Weights of a small image captioner.
Model: 9.88M parameters, 64-pixel images, encoder arch resmlp, encoder activation relu, encoder layers 10, encoder width 320, decoder width 128, decoder layers 6, decoder norm layernorm, decoder activation gelu.
Rows from block 2 of the text decoder of a small image captioner, named by matrix and row number. Rows with one number belong to one neuron. Each number is 128 + 24 x the weight over its row's rms, rounded and kept within 0 to 255. All counts start at 0. Numbers have three digits each.
After each neuron's rows are labels from the 100 texts, of 14976, where the neuron reaches its highest value: "tokens" is the input token at the peak. Only what is clearly more common there than usual is listed. The data: photos of plants and fungi (iNaturalist). In brackets: how many of the 100, against the usual share in percent.
# fc1: MLP up (decoder.blocks.2.mlp.fc1.weight, 512x128), inputs 64-127
# fc2: MLP down (decoder.blocks.2.mlp.fc2.weight, 128x512, transposed), outputs 64-127

fc1.326:150131142112161144105106142114159154154058112098154114123122136085073114107122114130077121152107086120136101118117134098135160085135123118135187163169140140142130107156140128127136121161139137
fc2.326:141147110147102125126139125104128104104181142125105101168117127125120082092109144138098108106112159156168117075109130118114154120122121111120112122132132084119137160138145181170135126128114146
tokens: "communis" (62 vs 0); "album" (21 vs 0.1); "pratense" (7 vs 0)

fc1.221:080099142110118087105142137112077146152128140117131176130154146155122141152115126127116102127152140087125115126136102121147134149119111134128176136121127170143144115171145141120142150136092063
fc2.221:158197156134135142144096127134132097120115140082136135106131140133126122111113115112108102121122108137141143111131121131098126152143148162147089109157109110121120165119103110148137113128138179
tokens: "elder" (99 vs 0.1)

fc1.225:076138128116124136195118147128098123140081143109150155139129159189115156114147113110140112113099084140173146128129088157128101077081134116104144127117156162130103161135120186118136136127131068
fc2.225:117125149156132101140074160114142121105165104135110078119174118126143112141120116109118131163145140136105116131155090130139096099109123107101118098135142127148160129112112093136170118129123135
tokens: "beech" (39 vs 0); "<end>" (18 vs 5.8)

fc1.255:111139134130107142107111110121115108155105117104155144102163159170120179161090153114109122136133120129128126146116122094184099088087115102116137147126188168105136116132166101174082129156102129
fc2.255:123118122162163093131132145149092099103164103121137150125099144150118139149112101116105124131172147121163091159110070108148108136109105087067128139137147158160176095117176100120081113115101097
tokens: "fern" (42 vs 0.2); "boneset" (23 vs 0); "sycamore" (19 vs 0); "speedwell" (16 vs 0.1)

fc1.430:156111136095109146182076124096117112125095121122177160070105129138105103108135128129099111154122160125135087125116117122139154090094111133127188144123164167119129147141151137157140126170163157
fc2.430:107098136136122114155124195133094117097123127105119177122108135160095107114140157102140093105142119143147125094114114122151177144173141172138137115122123128134103121118107147164150124127133120
tokens: "pensylvanicum" (39 vs 0); "pseudoplatanus" (28 vs 0)

fc1.257:132128137175111141133124121145137092136082146109134107104119076120142139111151159098101131169135081148134117127129111076131101102100145111135141144134136136129100148141135141081099162159082129
fc2.257:141156141115098155145129135151107109149155118120078140174112102121149144185076117165123129141136155140146162099152147148119158106132112152112081141074125084122140148129181122165113140116110104
tokens: "asparagaceae" (25 vs 0.2); "lycoperdaceae" (21 vs 0); "amanitaceae" (20 vs 0); "orchidaceae" (11 vs 0.1)

fc1.43:122119123146121136123126152105110089126138135115148093104100137082135123131140120138118154152147145166134135120117121137163153098139110130136118164107161110139173110101121108121154158157125142
fc2.43:103171132164143110094097090140125132128146145127091147088125105112113120125120139118150133157150115133155101124149130166138124134160179142158093119148135150107118161129142127108089153135162166
tokens: "onagraceae" (52 vs 0); "lythraceae" (33 vs 0); "nymphaeaceae" (15 vs 0)

fc1.181:092162127111109138133161094126157144131146128155144133109140174156153142147105126162138164102159108137100117192121102112128132117147080081129090183111122158110125122130118135144100109086114090
fc2.181:128143097080125160119102128097124091149145145134135145111133115139153156139119125103116071130122090138143120080190138135152143087152132145158136111155115127159124103148139143126149118131098139
tokens: "rue" (26 vs 0); "dogwood" (16 vs 0)

fc1.433:118118106131126089107156126113114122094149147134106177086138135159139113147122184138121166134128108143131130129076118123127110100123135146113165154137167170186112112112156113152119105142128182
fc2.433:174118127149100135137114147144158133091089114134118108125091126126130144112197173156150141122134114136111110131135185103123109115108126101123111097136069140148145090135145145103096105140187101
tokens: "spotted" (14 vs 0.1); "common" (9 vs 0.4); "greater" (7 vs 0)

fc1.313:112175143118149189143113140089096147128104134142142177112116117144113117140053136125091130156168082082143112118136123150126142114120106122107129111157152154132102137173123165110120159127130098
fc2.313:135167120132126115129152123129132144097107148183115126173090141145128105139125139144180112151114108160159113101097152118137171125121098158098140151120068097117167145103134124141071136142188152
tokens: "white" (7 vs 0.1); "red" (7 vs 0.2)

fc1.496:131149140161097143113131140127139149172073099110149118130120119130133139155104169088114133137133122128113123181078153080119113108130105113153134157160113147090127114117162114087138146144137117
fc2.496:087140107171137130128160149095144104129144145126119108135124174162164154181098115117119151150138104090182128148125091143153152121141089150098155173147161124167157139150134151172098167120099089
tokens: "common" (71 vs 0.4)

fc1.290:143126150139133103164106156137136134119086128097151107107113139141067140104147146077130087146100119115142104106117104073145119067143130134131160135163125103164095120186099107145128139157162165
fc2.290:131125104119117146106117137101136153118123134141123144108106161135123134162139130102110112139140127066127169141076137115177127137096113158114140130161177088166152133111133112146129126116105114
tokens: "communis" (62 vs 0); "campestre" (36 vs 0)

fc1.281:109169101129128119136114176128130152136145119101141178170139156127123121132125121084101102139177077111119124117108120179139108096112124099076158139156150188103146126134172158104167149118072120
fc2.281:117108115135115081110118126176132127123124151127101105146143136129169119062156106122154122079148115142138154146165138095079173133130156121130109168100122117166123151141110150202141126115165173
tokens: "american" (31 vs 0.1); "geum" (29 vs 0); "vinca" (16 vs 0)

fc1.39:124160113127162155118143119121143106160096140139122147133099134106107157121134140116137113151133114071110125119115167131123104078104134172102123135189141111190099086182136125121155137117131200
fc2.39:131124105157110130104088136121159104109155157123120099107156140028127115128120122115080117147088127107140166100139192144110112135136154108109147127121105138155115109096143099129101125132127157
tokens: "repens" (40 vs 0.1); "procumbens" (23 vs 0); "umbellata" (19 vs 0)

fc1.232:095136101168107114136110109130094106170105145112110129120084117117109156160109137100151132178144113106110107107120122102141128116126086092099138111181136101107134192125121145143158154130146123
fc2.232:215162157133073114146107141122101119123177095097097132135148099105122111125132111133138154135149103160113142133144128114124133118145091125167141112148132125099154146103141121098097143121144197
tokens: "," (100 vs 17.4)

fc1.276:130129176127165138120107132170097153122130127126152102121156137131134158122132162129137142111145127151117107141090155113178126057137112115115181122160110122105124115156141089093165159157145105
fc2.276:090115145102144095160195105108125123098114137127129175108107131118145109155110100131101146108128098141129149100120142144122130125133107149122136135120150165139140144140147107165123106123151146
tokens: "yellow" (33 vs 0.1)

fc1.318:129133095134139148142154114149093046145129140132134150127141120181138139118142137089110155124124164116107104101089151162135120081102100134100141131145151156172102090182132154111117161135091110
fc2.318:133134172142179113087121162146146145107102188115144128121146109114153126116125128143121097135153145168092126121134181141121113094102113109151094130114115150109106108107176121123140084107144156
tokens: "american" (12 vs 0.1)

fc1.400:078114138144103145125152111102155079129152152135178118149147162129143177151132125154125157095154131129129093143088143118149113119151115095128109153120120118119154142139135122147100171088111109
fc2.400:170161164081132102121083155157119138144082143125150140141064098127126111147127114134160132123122091148118120114166105159148103104112142111110172154116134111108120095164114134120098149144154146
tokens: "yellow" (16 vs 0.1)

fc1.166:105156139139115111121145134138162161149139172101163109134090142111117134114106128155114123136153093099113137170123125160123119109163106121090132155139123143149128124140168094116160135138084133
fc2.166:089116149139138147114114136137100137153116118107132163100128134156156073133161126142152135131062144124093136096103126087131136144131139159109153129089142138116144150107150154115146096110158147
tokens: "geum" (29 vs 0); "asteraceae" (21 vs 0.6); "phragmites" (19 vs 0); "common" (19 vs 0.4)

fc1.431:152125103128113163134135147142119112123142164131140134129085102134150110131145155124155134142115134103095076144108130135128110118133115118122120164135114147111173128168184094150106154145156142
fc2.431:125103151110128099120081131097085146170125112121165133138084115147136124145132107169098113111132152135159141132141127123120152178132128109122116107141190172080160136087096151108142143128096085
tokens: "spotted" (7 vs 0.1)

fc1.207:092119112124148105136138119120147133114134191145127162126102153166134135131103119174138131112217135074137120152125111127148134117150119119127144156109110143169141122091101121171173095081121108
fc2.207:138095158136115140125121144114129087157154095155080143132145124114150094116155143141110133138078126160137146091140113140115128146132093119134132110144165116079139131119153111123122124129114128
tokens: "white" (32 vs 0.1)

fc1.165:094123107103149175135141103137102120090147061126175119096130096172102166138094175122096127123123158114104124188134139112174128127114133087092089140120169131121130141153143134118126151127134137
fc2.165:079112170148124146142105111178105097132139122090153102096137108122089152142130191143132148137115151148104128132093114107142099145135096083128116154111133154133134138147152120127122109113109130
tokens: "viburnaceae" (43 vs 0.1); "fabaceae" (36 vs 0.3); "candle" (18 vs 0)

fc1.9:175142156085131113131147113109141156116100128094129136083103142126119096144114115155115114121161090116131076169113118122129108071124106155134197140164125166101113144120128152116128115133126134
fc2.9:080102149172132138112057090140113129111095143131115119123102151147092107143150136127109119128130111143118101133118104149146175158117135117113104161166126123144167139165164112144128092090102108
tokens: "common" (26 vs 0.4)

fc1.73:113161099107119122155134118156123136155097146139169152109123149141067087103093142127123101139107146146138104166104137159155101095159091130099119169111135144126096152169144109174080114124160125
fc2.73:122110119160078108130122155123150168098153117116116132158088149110097103090104115137093121088141150150125149160137119184092154156139150123104124121142138091131180127127120142145118116154110141
tokens: "grandiflorum" (25 vs 0); "salignum" (23 vs 0); "cinnamomeum" (22 vs 0); "spectabilis" (17 vs 0)

fc1.129:110125102118113145157118085105148071104134119138211105133162117148150101108132176110073135128096144119110057139107155086124124162119119108128135131104147145131144135135111161155081148087151133
fc2.129:146087125123079145115164095152110127168128145079103172110113093165145171130149105149139127119108169128125163107089133107135107171167161140135142117130116154139146100128158093101110114127123147
tokens: "family" (31 vs 5.8); "sweet" (7 vs 0)

fc1.288:122109110107106171148178145122157135133131108143120105127132119134095144145104139111104153154186108153088091155122133111160123086137120110136154142136127110114163133133134117117157167113149107
fc2.288:122131175164140125111160127146094130132132163111153120127127147120162120170134179102143148128101116108109118120098119179085132141119152120121119135106110148174126138167173104104134129110118148
tokens: "oxalidaceae" (66 vs 0)

fc1.112:103133201147148123143148137134167096104095115130133098129100133144123169128138183095118144107105063156128123113105155092138044136118113103137110128137102123136126104170153112120104140135123156
fc2.112:088111090138089124136116167138147162089133104116137167118089141113088142119122120145134105144156115073144164125129147147091116159139104123104152117146140116133136178135131117140159125129185071
tokens: "common" (12 vs 0.4)

fc1.48:125130108140118130146121093132150179158040124126133124149108143114079128152107100106118105130156171109127117168093138134172136117156128116097182163169118105112102163114097111133135119157114136
fc2.48:109137086101129170097134145111143161141138146146174153191117110140124118087096153113133137112098152088136155094105080079125115113125110127128183107140123131109146141194141079162113136140157124
tokens: "radicans" (42 vs 0); "procumbens" (23 vs 0); "stellatum" (17 vs 0); "spectabilis" (14 vs 0)

fc1.160:088131128125150146159129137085150140145097119116182152154125142141119172122112165142103164134139115111134104125098123080174124085067091118131146133187161109105144117120093147123153143086122116
fc2.160:098083105146123129104159107134104143128110118200161138154125132114107151083130123127114148106124056142139141101138106105151116136141145112095122134154140147167145151083143131115111107114123143
tokens: "beech" (39 vs 0); "boneset" (23 vs 0); "ramsons" (21 vs 0); "goldenrod" (16 vs 0)

fc1.510:094110115100129124143131117111146128077143132104139175123133132154119124120090113113121092099153137148145127100143104118139123125116120079098127132148124140113111106146160190123204116121073157
fc2.510:145159138105143090116150104119069114162126127127157145125118114094089104152176123151143155130081113112132105136140152145139156108150114150133115123128114053131107143194110101148110136138123111
tokens: "family" (39 vs 5.8); ")" (14 vs 5.7)

fc1.506:163152166146122118113149123131103151146115101148149140104137124133164153136106097116154146121160120048130087151147125168137123114127129117111132142151144137102123135188108169166115135073138072
fc2.506:092167117117166135115141121083143140093161187116094142103116105125159120129099160138115134143098120119129147107126176098113120172120124134128121145137121121128130110103116094146125123129097163
tokens: "common" (26 vs 0.4); "hemp" (11 vs 0)

fc1.154:161110088125145128117116119143161142125159104115147108121120085156151117126136177078109150110128174109127089146084128069143113146178100096089142121156135115108129115141111141123116114110169121
fc2.154:133149133160137134083130129138140134111149131086125162091111143160075121106116115146129071142148131112183130130135173099120139149129125159151116152087130146167120149138164120139089141127133098
tokens: "witch" (40 vs 0); "ox" (23 vs 0); "and" (19 vs 0); "bursa" (14 vs 0)

fc1.113:118085123114133134163162109143140110108140151128167123097103128135109100127164124132151154135116134131123097137132139117111123102101137121121150152108166177115114146123140132132162171123155118
fc2.113:122132126151134158150153135150134107111130105118120153172115108142109133151058193126129110140121138101128149106095183156116122165171107133142104173120093091163166114090108125124135157140142082
tokens: "aspleniaceae" (45 vs 0); "polypodiaceae" (30 vs 0); "dennstaedtiaceae" (19 vs 0)

fc1.180:103180131093122115108110113118104103144094152136162116097143127121151124097103113085135090116148128154130141162156122167124124088139113108143124139110155166146118097160115114124155159123091159
fc2.180:147076113098094135147143113167132160073140099161182140111107119154121138133128128128138135109095177092111138126091117104161160119148135182119146095137153122131183116141151091131130163131098109
tokens: "vetchling" (27 vs 0); "elder" (17 vs 0.1); "pea" (14 vs 0)

fc1.311:105142128112130094177119129122121127147175156130153155140169137164125146122084118098133143089154154120122124150117102163145136129114118091128141140101149137139132096124167132105152128128113120
fc2.311:133159106127129130188107127075133143135124161150128145136144134122128135137140111120121104125112129083129128183120099138182163130122107141122127149138137131157105143114123137166092131153106129
tokens: "buckhorn" (30 vs 0); "jumping" (30 vs 0); "trillium" (26 vs 0.1); "ground" (11 vs 0)

fc1.418:086120125125124139140113129149144055133129154135141138128159154157152121115127172148142147114140072156101118126098153094126141110118088161127105175098115156145129089133145107137097131108106096
fc2.418:177132131154163111116139105159114139165152154091163132124101131134092156114146102118130103144125130133065118108148127152156169097128110127130170117156118104142139122136055128109152095128151104
tokens: "elder" (35 vs 0.1); "symplocarpus" (31 vs 0)

fc1.80:154117125113149111126144100095143139179125114143122137075125151117103112191117140107095118157158134164094093131113090143140133159126115111133137134115129123125119158122105178131174111144116167
fc2.80:115148111083104121117133128145151121129152130148113106114096130155125130163125106095096076079122144127165100128137139165149143114116167131094149150142172176134085086139114112119122138131128154
tokens: "fragaria" (35 vs 0); "-" (31 vs 1.5); "melia" (14 vs 0)

fc1.220:103155140157102144142147077073128118145106116112169161122133102161105148133134157128085140141117103120123108128103101118157154121086100138101094108169153152088109101137142175101156151146074114
fc2.220:142099120131124107132121121143125118139108129096181126132139147134156189157100154115159138103175127111110184141140139099110126103125094118117103173146126121113138091059134135123092169109138139
tokens: "beech" (39 vs 0); "fireweed" (36 vs 0); "elder" (12 vs 0.1); "goldenrod" (7 vs 0)

fc1.363:120139111137154147148164146108135097134113104072186103122144147162144128101118146099131122094143120135180114128072122114169133064136118124132135133111194137139119099151124122194092126125113146
fc2.363:187144110144125105123092163111122116125174132100122079154119107124148112100113129123080126099139173103131099086144144106103109152133121099100106137110140120109109124104125137134093098138148115
tokens: "fern" (40 vs 0.2); "boneset" (23 vs 0); "goldenrod" (18 vs 0); "ivy" (8 vs 0.1)

fc1.274:090136110151140129126128128152130096129100169149187107160120130142128114131160178079130161098115137148167107127096159114123114095072143150111146144126135134147104096149125122131132183090110164
fc2.274:129152129120104116115072158153146143135125133149098142124114102142147135171122146164073149121152121116124124120178138134128129142144082161106115133147076163101119102071165108107143091117146152
tokens: "yellow" (38 vs 0.1); "white" (7 vs 0.1)

fc1.442:152147121158131124118126105083121145132144118146136127141141150144140175167062146133083100107184134127088111148100119157154096102127143074128107118154112146134129126101176126108163145138106121
fc2.442:061091104140158128130123131129127097138132125171137155139127140149119120181138081131118098143122123119159148089121117107083128155121137102105178149136071095139106063167128133133137159112154161
tokens: "american" (19 vs 0.1); "corn" (7 vs 0)

fc1.454:099182155104097131113141100143111181119140143105128169117114182140147131159082145139106108113151093143107139139124143168144111085136087110121150165106122154133115126107136149126133119158072135
fc2.454:106121122104118144120122115133170107165123135153070120147144142157107126111139119106118106128105104148111136091125149127138159145126161131175120144133087127134130132165116151161147105129117103
tokens: "yellow" (13 vs 0.1)

fc1.446:140168133144165112126129106097105121168071138162129154112125120150144112108112109140127108110124142143134126126140074163140105099104110146119115128095181137122070162116156144162138129119110130
fc2.446:128168111132094162123153141148156128146178129128153102126119126127141102096188109118122094126129129106123125125154111101122123161123155135131102115111149132125141148135115148084153116090139189
tokens: "common" (10 vs 0.4)

fc1.451:135136077168143108125156132111147131169126107127090161118123106111119151159141103083144160170110127127121075130101111112134133133145072098143145115160119115115153166125123100142125118137155143
fc2.451:168166114111091108104125143114133110156134094117134141145156127111157141152136079120119191130123122109118150115105111088133108145161085112173130143122132157136187098115123134164137175130128174
tokens: "," (100 vs 17.4)

fc1.15:077153133118119070143158089109108108151097105168172138097152155171122150118103120107106115146123171132109096159137108107155162126065094132113088109104164152138114161099116157130144137121099132
fc2.15:153145115142126152164167134122134101150153105095154153097138149112133094130165145103153131136146117139092131093163138077096159157149114136177069157094116116125114100114138119093115119091155128
tokens: "elder" (100 vs 0.1)

fc1.247:125140143093136142196171084112082087128112125131184126121143168162100114103084099133119124112143122137141107149105131121127160080129107117138128166127192143110148124074143117113126120107118117
fc2.247:110128127111135091138106102112138135155135091097133090150163146115152125145130137111107144108139105136131146121147117146135110095107077089124138112132135080147088104145160140129126133138110132
tokens: "fern" (36 vs 0.2); "pipsissewa" (35 vs 0); "violet" (26 vs 0)

fc1.436:125120101134110123158160112130152109115082123135124150124129139138090133196100151111124142152141098132120096147069116113135134128110086098127179189122141160165130133110138093152095124155136123
fc2.436:144113119146097133126128104135140128098170150149107121124122117141132183110137161130115147100171115153118162117131123124143091141105125108075129112150139127115159125146091138045101128135155157
tokens: "fern" (19 vs 0.2)

fc1.107:125154131175122069120148106123152066144118132148126122158139135114115165141143149105137154151110157120103115139141128125117092119120114137137119093143120146137113110110152114112114159151090120
fc2.107:119093156135122093124129131100135130108135100096117231130143132148138179084138111171108132071137122122137126130142104104092090139131122139119128101144115136101079134151154085122124144123151176
tokens: "hedge" (10 vs 0)

fc1.415:110136149133142121160183107143140107105121107108149099098108117135110151133129126115097153163145132137105091176141117139140130074122117113126137162121154151150109175115119140105149140123119152
fc2.415:109109153146156106182185104128129130130116101109135104115096097113124129131129146110094150139136143161091108175178173145116146107125149125178155133111130143180095180110092117111180144128146109
tokens: "asparagaceae" (100 vs 0.2)

fc1.2:069114127132126130194160108144137115106149103136169138119093087156113149104127128134119171130121137143112134171147142138147123077115099116117157174122150144118110154153117138118106128136135170
fc2.2:115113147127156103135156109161105127106132112110136112097095127128115140154116160116115122165147122137122064155142144143143137132140147107119129159158142162186106165118118134140145139108116138
tokens: "aspleniaceae" (55 vs 0); "onocleaceae" (28 vs 0); "dennstaedtiaceae" (9 vs 0)

fc1.379:119117107120158109149108111106085155135109121142111133146124106171111176141115115147132107111192153123125118150091141145148116079144095097127126113151139103136143121118149148138158130121111137
fc2.379:153167156123092130083119129114128139152117141087090122160161136102138142131144109158104143167111103138147180135144141122145125105122094121112115141119169083087161118128133151142106148149088174
tokens: "american" (9 vs 0.1)

fc1.503:112120167114108114138109087114107127124118117130148090104131137184136158136124120147124158127144152119095131140142103124166167113124104082122085125141136128092119125110117156156184118122141124
fc2.503:119135171129199089151150112168123113140159120156111163146126151124100146143101144107084154081158123117173149128186135149154115109152103181126137093164101146123111145117128117112108122131176131
tokens: "hemlock" (27 vs 0); "clover" (24 vs 0.1); "buckwheat" (23 vs 0); "paloverde" (22 vs 0)

fc1.269:112178153149180105137158105152119114147125179142152139133139139141121136096125149101170162103114127120144105168093150128127110087144144151071102138145126107163119110161105118120081127111131128
fc2.269:135148115126133095133129149059157156127088167109179074117131113120112137096128134122077148124115138148136145139144085159099119150136086106139121125124141086113086162106108137179134100133136119
tokens: "yellow" (38 vs 0.1); "common" (16 vs 0.4); "wild" (15 vs 0.2)

fc1.495:096157137121080107145134125088119061124119101112174140098160143131150127114146123109090165136106138137137117111097156118157134131086101124117102107104183147107100126129172148148099163148065127
fc2.495:105114118159153132147134092130136124179132142117108128100084173124130114112147081134105114134179112090149119133140136090145134129140129158128162143144150145127156131133113075130111147156126114
tokens: "elder" (41 vs 0.1); "bracket" (22 vs 0); "lungwort" (19 vs 0); "bearberry" (18 vs 0)

fc1.370:109109096128129162146131132140120089139119101080155140135134152168070159129126116115109115130115173113166119182132101090153134098159104102104103147118150106135148122133128099164100128120141144
fc2.370:087103126171152142122130134145153137155143129107153137185135159115166116149125167118152156082088096108158153158108091152107123116149106105123100105140141095106116105129183150161102149159109087
tokens: "rue" (26 vs 0); "madder" (21 vs 0); "palmella" (17 vs 0); "sow" (13 vs 0)

fc1.468:128143143112144117144119154128089128106132106149116162098135151175164101156098166097104144134112117151161040099109092143141143079153108117144117121106175143145156133148151113158131112131130105
fc2.468:144160105140127122139147141137125094140092154105120088143162097109144136159105130154094165098120138160140152059138118090136141113096145131123164113161116154122094104135136116112097075146120165
tokens: "yellow" (7 vs 0.1)

fc1.19:158164135147136111162136094089127135147071135149131140093119126122132165132145111136139093145169096161110127162152142094131120142108116110140099146122132124113090185140126164143116117110117140
fc2.19:121153142147133163170113133131214135178098142125103131122150107125091149134150135124078096101112102123151152100112114136161125144134119138118129143134101120139156099135156082109108119113111129
tokens: "common" (31 vs 0.4)

fc1.169:100158109103131128133125119123112127128120110178129120127105149132109125144076139118121122142148119089133119157114131113172155101116131134096161165175131101160122082155162113125138118174113123
fc2.169:088110108114085107119091106126093134152145137130138170115122136075138125107096178130092123112117132125141159147126113169173163149110132146108142113145089119141095170121175151136118145143113130
tokens: "repens" (70 vs 0.1); "vulgaris" (30 vs 0.1)

fc1.32:122142144179110105117144135119126126165154155148137091144125139132141186143106115146103163134147134088096129134147097123176095123062122169150161127133140127115105152130124099150080125122150101
fc2.32:157147118099141122172133087145165119093111119132111147134115100158148120154143103202178103118140104179119137147149143124128136144132132120106115161127127120155109110115159133115075134114121109
tokens: "witch" (40 vs 0); "rosales" (34 vs 0.4); "liliopsida" (15 vs 0.6)

fc1.98:095139115110159083173123141107110111102128142128149147126151102171141142143094142104108131129128179143168090082100133131146157093161097130118110116155143162118120127113179146079192133144090155
fc2.98:121147132124072093105105151142119101128127135120080105115148105095168172133185148157105150147122106147125153144147119105145127156100168124103125110180148138136147130151169118143180134145158146
tokens: "family" (38 vs 5.8)

fc1.211:104130115152116080111127103103137130144136075119109173147125136147135127179099138109115165149119175114098065121116151138140130102142101130109147096138106114134134134126154125125111170128119133
fc2.211:154137155157130086102138109157112154106128119148162143112175091129109135137101110123132146161162129098150146154093101149129080115129148098162133074134098079120137121127136131105182109118130154
tokens: "," (100 vs 17.4)

fc1.186:094139167129131124155161147079101106137074087078174125150122160152108137143104128099143143166144085119163085148148092089153131081074108116143134122141199097130119134121150127117124127112128114
fc2.186:149135111111147110143151096131122127154130142132164161106127142124137123151080098099094122114180115123122150071175127112149163131135081118112121089137101119089121119082113118120109128120127149
tokens: "hemlock" (27 vs 0); "sycamore" (23 vs 0); "goldenrod" (18 vs 0); "elder" (17 vs 0.1)

fc1.492:130146131188113151136128096122148086113140124149152116074103118166127198147112150125141107113106118138127113124151104128159142103118119110093114092129124105112091125208121138174090157139118119
fc2.492:147152134153141088120072160151099139127142101156101108117127121144125165122105080095127090151108132139108148139152115134128131113132136077152103113147108117137143144130184151132110104129135087
tokens: "rattlesnake" (36 vs 0); "pes" (18 vs 0); "lily" (12 vs 0.1)

fc1.339:125149164134124140127143081071094160165151085144155124127136152130184150166126144128142113108151163108115117171130129075170115122144135115112105124160102065107113152120138177119146153105125140
fc2.339:112150120177118154145154146118110109140148116125107179113151196156091130142139123141112110142129087134127097121107098151142130182128107105128158102160123169145133106088155132088090097106111105
tokens: "," (89 vs 17.4)

fc1.371:076120103117135102126104091084096088158119108102141179113162109133161127140119145136098124120132132111183102136147096100123164122125111119124137133104166159109100163122124132119142170078089097
fc2.371:121127141124106120148170128108088073166131145087137168151081166135140084094120122148134131129091146107107128096138141169134152152139076159122098147092134133170100107096129125150137113079108159
tokens: "elder" (60 vs 0.1); "wattle" (40 vs 0)

fc1.182:156134111154135125132106088133092152114166102116119152138144087165138149163087169104128129107138144085121112138110081108138138131144130118082139122138139109116108088159129133093111165118150159
fc2.182:112102132131110125104090118120086160149135157123164131115125103158128173140078093130126084128178124095109124162152128131125095134136108103142117131093090128175128138120104156121108101142142122
tokens: "buckthorn" (27 vs 0); "uva" (26 vs 0); "novae" (25 vs 0); "running" (13 vs 0)

fc1.126:116124061125088142150144121140170142129138129129149135124127103116155115115118165108149143130139128119123111165090144140110127105185172097114121134129130113128165079203131127104109168082126148
fc2.126:126128126130095110163152148114110148173079155149102154100167165145139167126103118101123122132120106125148128119160094117157141149130111121138108069087130139110133158075126127114092109124080085
tokens: "family" (50 vs 5.8)

fc1.175:127125115155120118167125125094160131143143152108129134106141156145137108141118133133100110140140133138127100175101145117123135107140150078133167178095124131118139099140149122128132127163130149
fc2.175:157106108160117095155091103110154097142144174119110113149111171146111098187140118119108135140123138133124148159154107122121109133089129123151132129117061139114147172145106135132143150147120111
tokens: "viburnaceae" (48 vs 0.1); "-" (14 vs 1.5); "caprifoliaceae" (12 vs 0.1)

fc1.103:093162126120126052107137106090075169153151129154119143117145124140092155142087102123141074120160101120130096127152133123135147136139111117137113136132129107116147144159130149087119112129134116
fc2.103:128147133146122122133120092128125114113119139127112163125128109125120152182141136105129107108131171135143130086089111091128113145163109126136167124160159133096136124089157130173145131153100160
tokens: "elder" (50 vs 0.1); "draba" (23 vs 0); "hemlock" (13 vs 0); "sycamore" (9 vs 0)

fc1.406:102145137104108147151140106081117100116143092119144162126146139131176147151119157113115132118094115156155091156058127138122094084124118126150131141115132153142111136090155137110099148120074138
fc2.406:131143145121109160117124151117154124168129127172148153179139193138130140121117109073121075153136134132143104138142142115130139088121126122121152132142136119146146079152114095141105155149158111
tokens: "american" (10 vs 0.1)

fc1.176:124132113112122137170160142151130103138125118115113174117078134152093125127144139119139120134121106143165068127091085149104096075091108094130138137156176148106149178137144131130110145149139136
fc2.176:129147096139114154130139137113105105090130129089103173180143166138099111160143097163130148117120091153077188142111133133127107153143168134138126148147137122140177105091160173097141111118096155
tokens: "heaven" (20 vs 0)

fc1.417:151145131103163110127153132138140088108112134128165125115149159126141121138111134100147140139132135095136091134115134153144085103137162119107139157150154159162107087139140126102068162101128180
fc2.417:146110121156165102179109138123101137155181140142116125154095138126168105128115146099133134141149145140103137138168113128133111112138157100142093088131120096106133172127112156101102132142133110
tokens: "family" (91 vs 5.8)

fc1.184:132126129168121109150141132117111128143119129128114147121091113132121110170093142137090145193122112087123124128133134122139123127156085141092098157148146149135129130148143101119151099142104123
fc2.184:072091127144095093085122105148087166136104108137155123156117132121160114128127149130104131145099150162134137065119088131113150134124143104164109131115130108130121129116142156142109149135166129
tokens: "quaking" (28 vs 0); "lodgepole" (26 vs 0); "green" (17 vs 0); "greater" (11 vs 0)

fc1.295:117123155089112141169154125078116049137128097105193155135132151155105112125133116104112172161103110111149091108122081117133176100137093103120115126147190118139143128118143155110108133113117099
fc2.295:114102137132126112164141126132069097121139137109186143146144168122113119105144088110151120094113102115136152134155086132146146112120106104149102142160174089088146137108159079089148157121091157
tokens: "beech" (39 vs 0); "fern" (38 vs 0.2); "boneset" (23 vs 0)

fc1.328:109113112114116140180158142112102086119116136118177081126108105138133147108123136108132112138140136164124105136152088125120124117100137090143152140105154129101163199132113161122140166128139141
fc2.328:125135142159124092145123109155113142111155125125139119084095151104090114115205109166115141159122101153087175144115127152112115124121117114102128111139104134115127122131118135124102127128133129
tokens: "oxalidaceae" (77 vs 0); "lecanorales" (12 vs 0); "apiaceae" (7 vs 0.1)

fc1.158:128170110116119131160115110099095121117108153113181151119112175149100163148077113156148120150183092083119116120108114112161150110118086130099104114147128144140136130124129135186128115112125097
fc2.158:147128126118156116110163137122109153154112102126151127171142160141166098142145115058128132139134119119123114106117102099081173136131070132142134126113150084127169126122144103122103152130111121
tokens: "periwinkle" (70 vs 0); "elder" (26 vs 0.1)

fc1.509:096123111167157124110119106135102113116158138157125138135139126131137148144070147109131126130168177119133120117103102148142127138109147171076127111164147163125099093119181145163112133128114120
fc2.509:088130162138125138113151106180075105125124162099157104087129134143097135094122094138111110119194131152116101126126117145122093090136149119133121112124116120127099159134110131148126123151155148
tokens: "periwinkle" (70 vs 0); "cabbage" (19 vs 0); "sheep" (9 vs 0)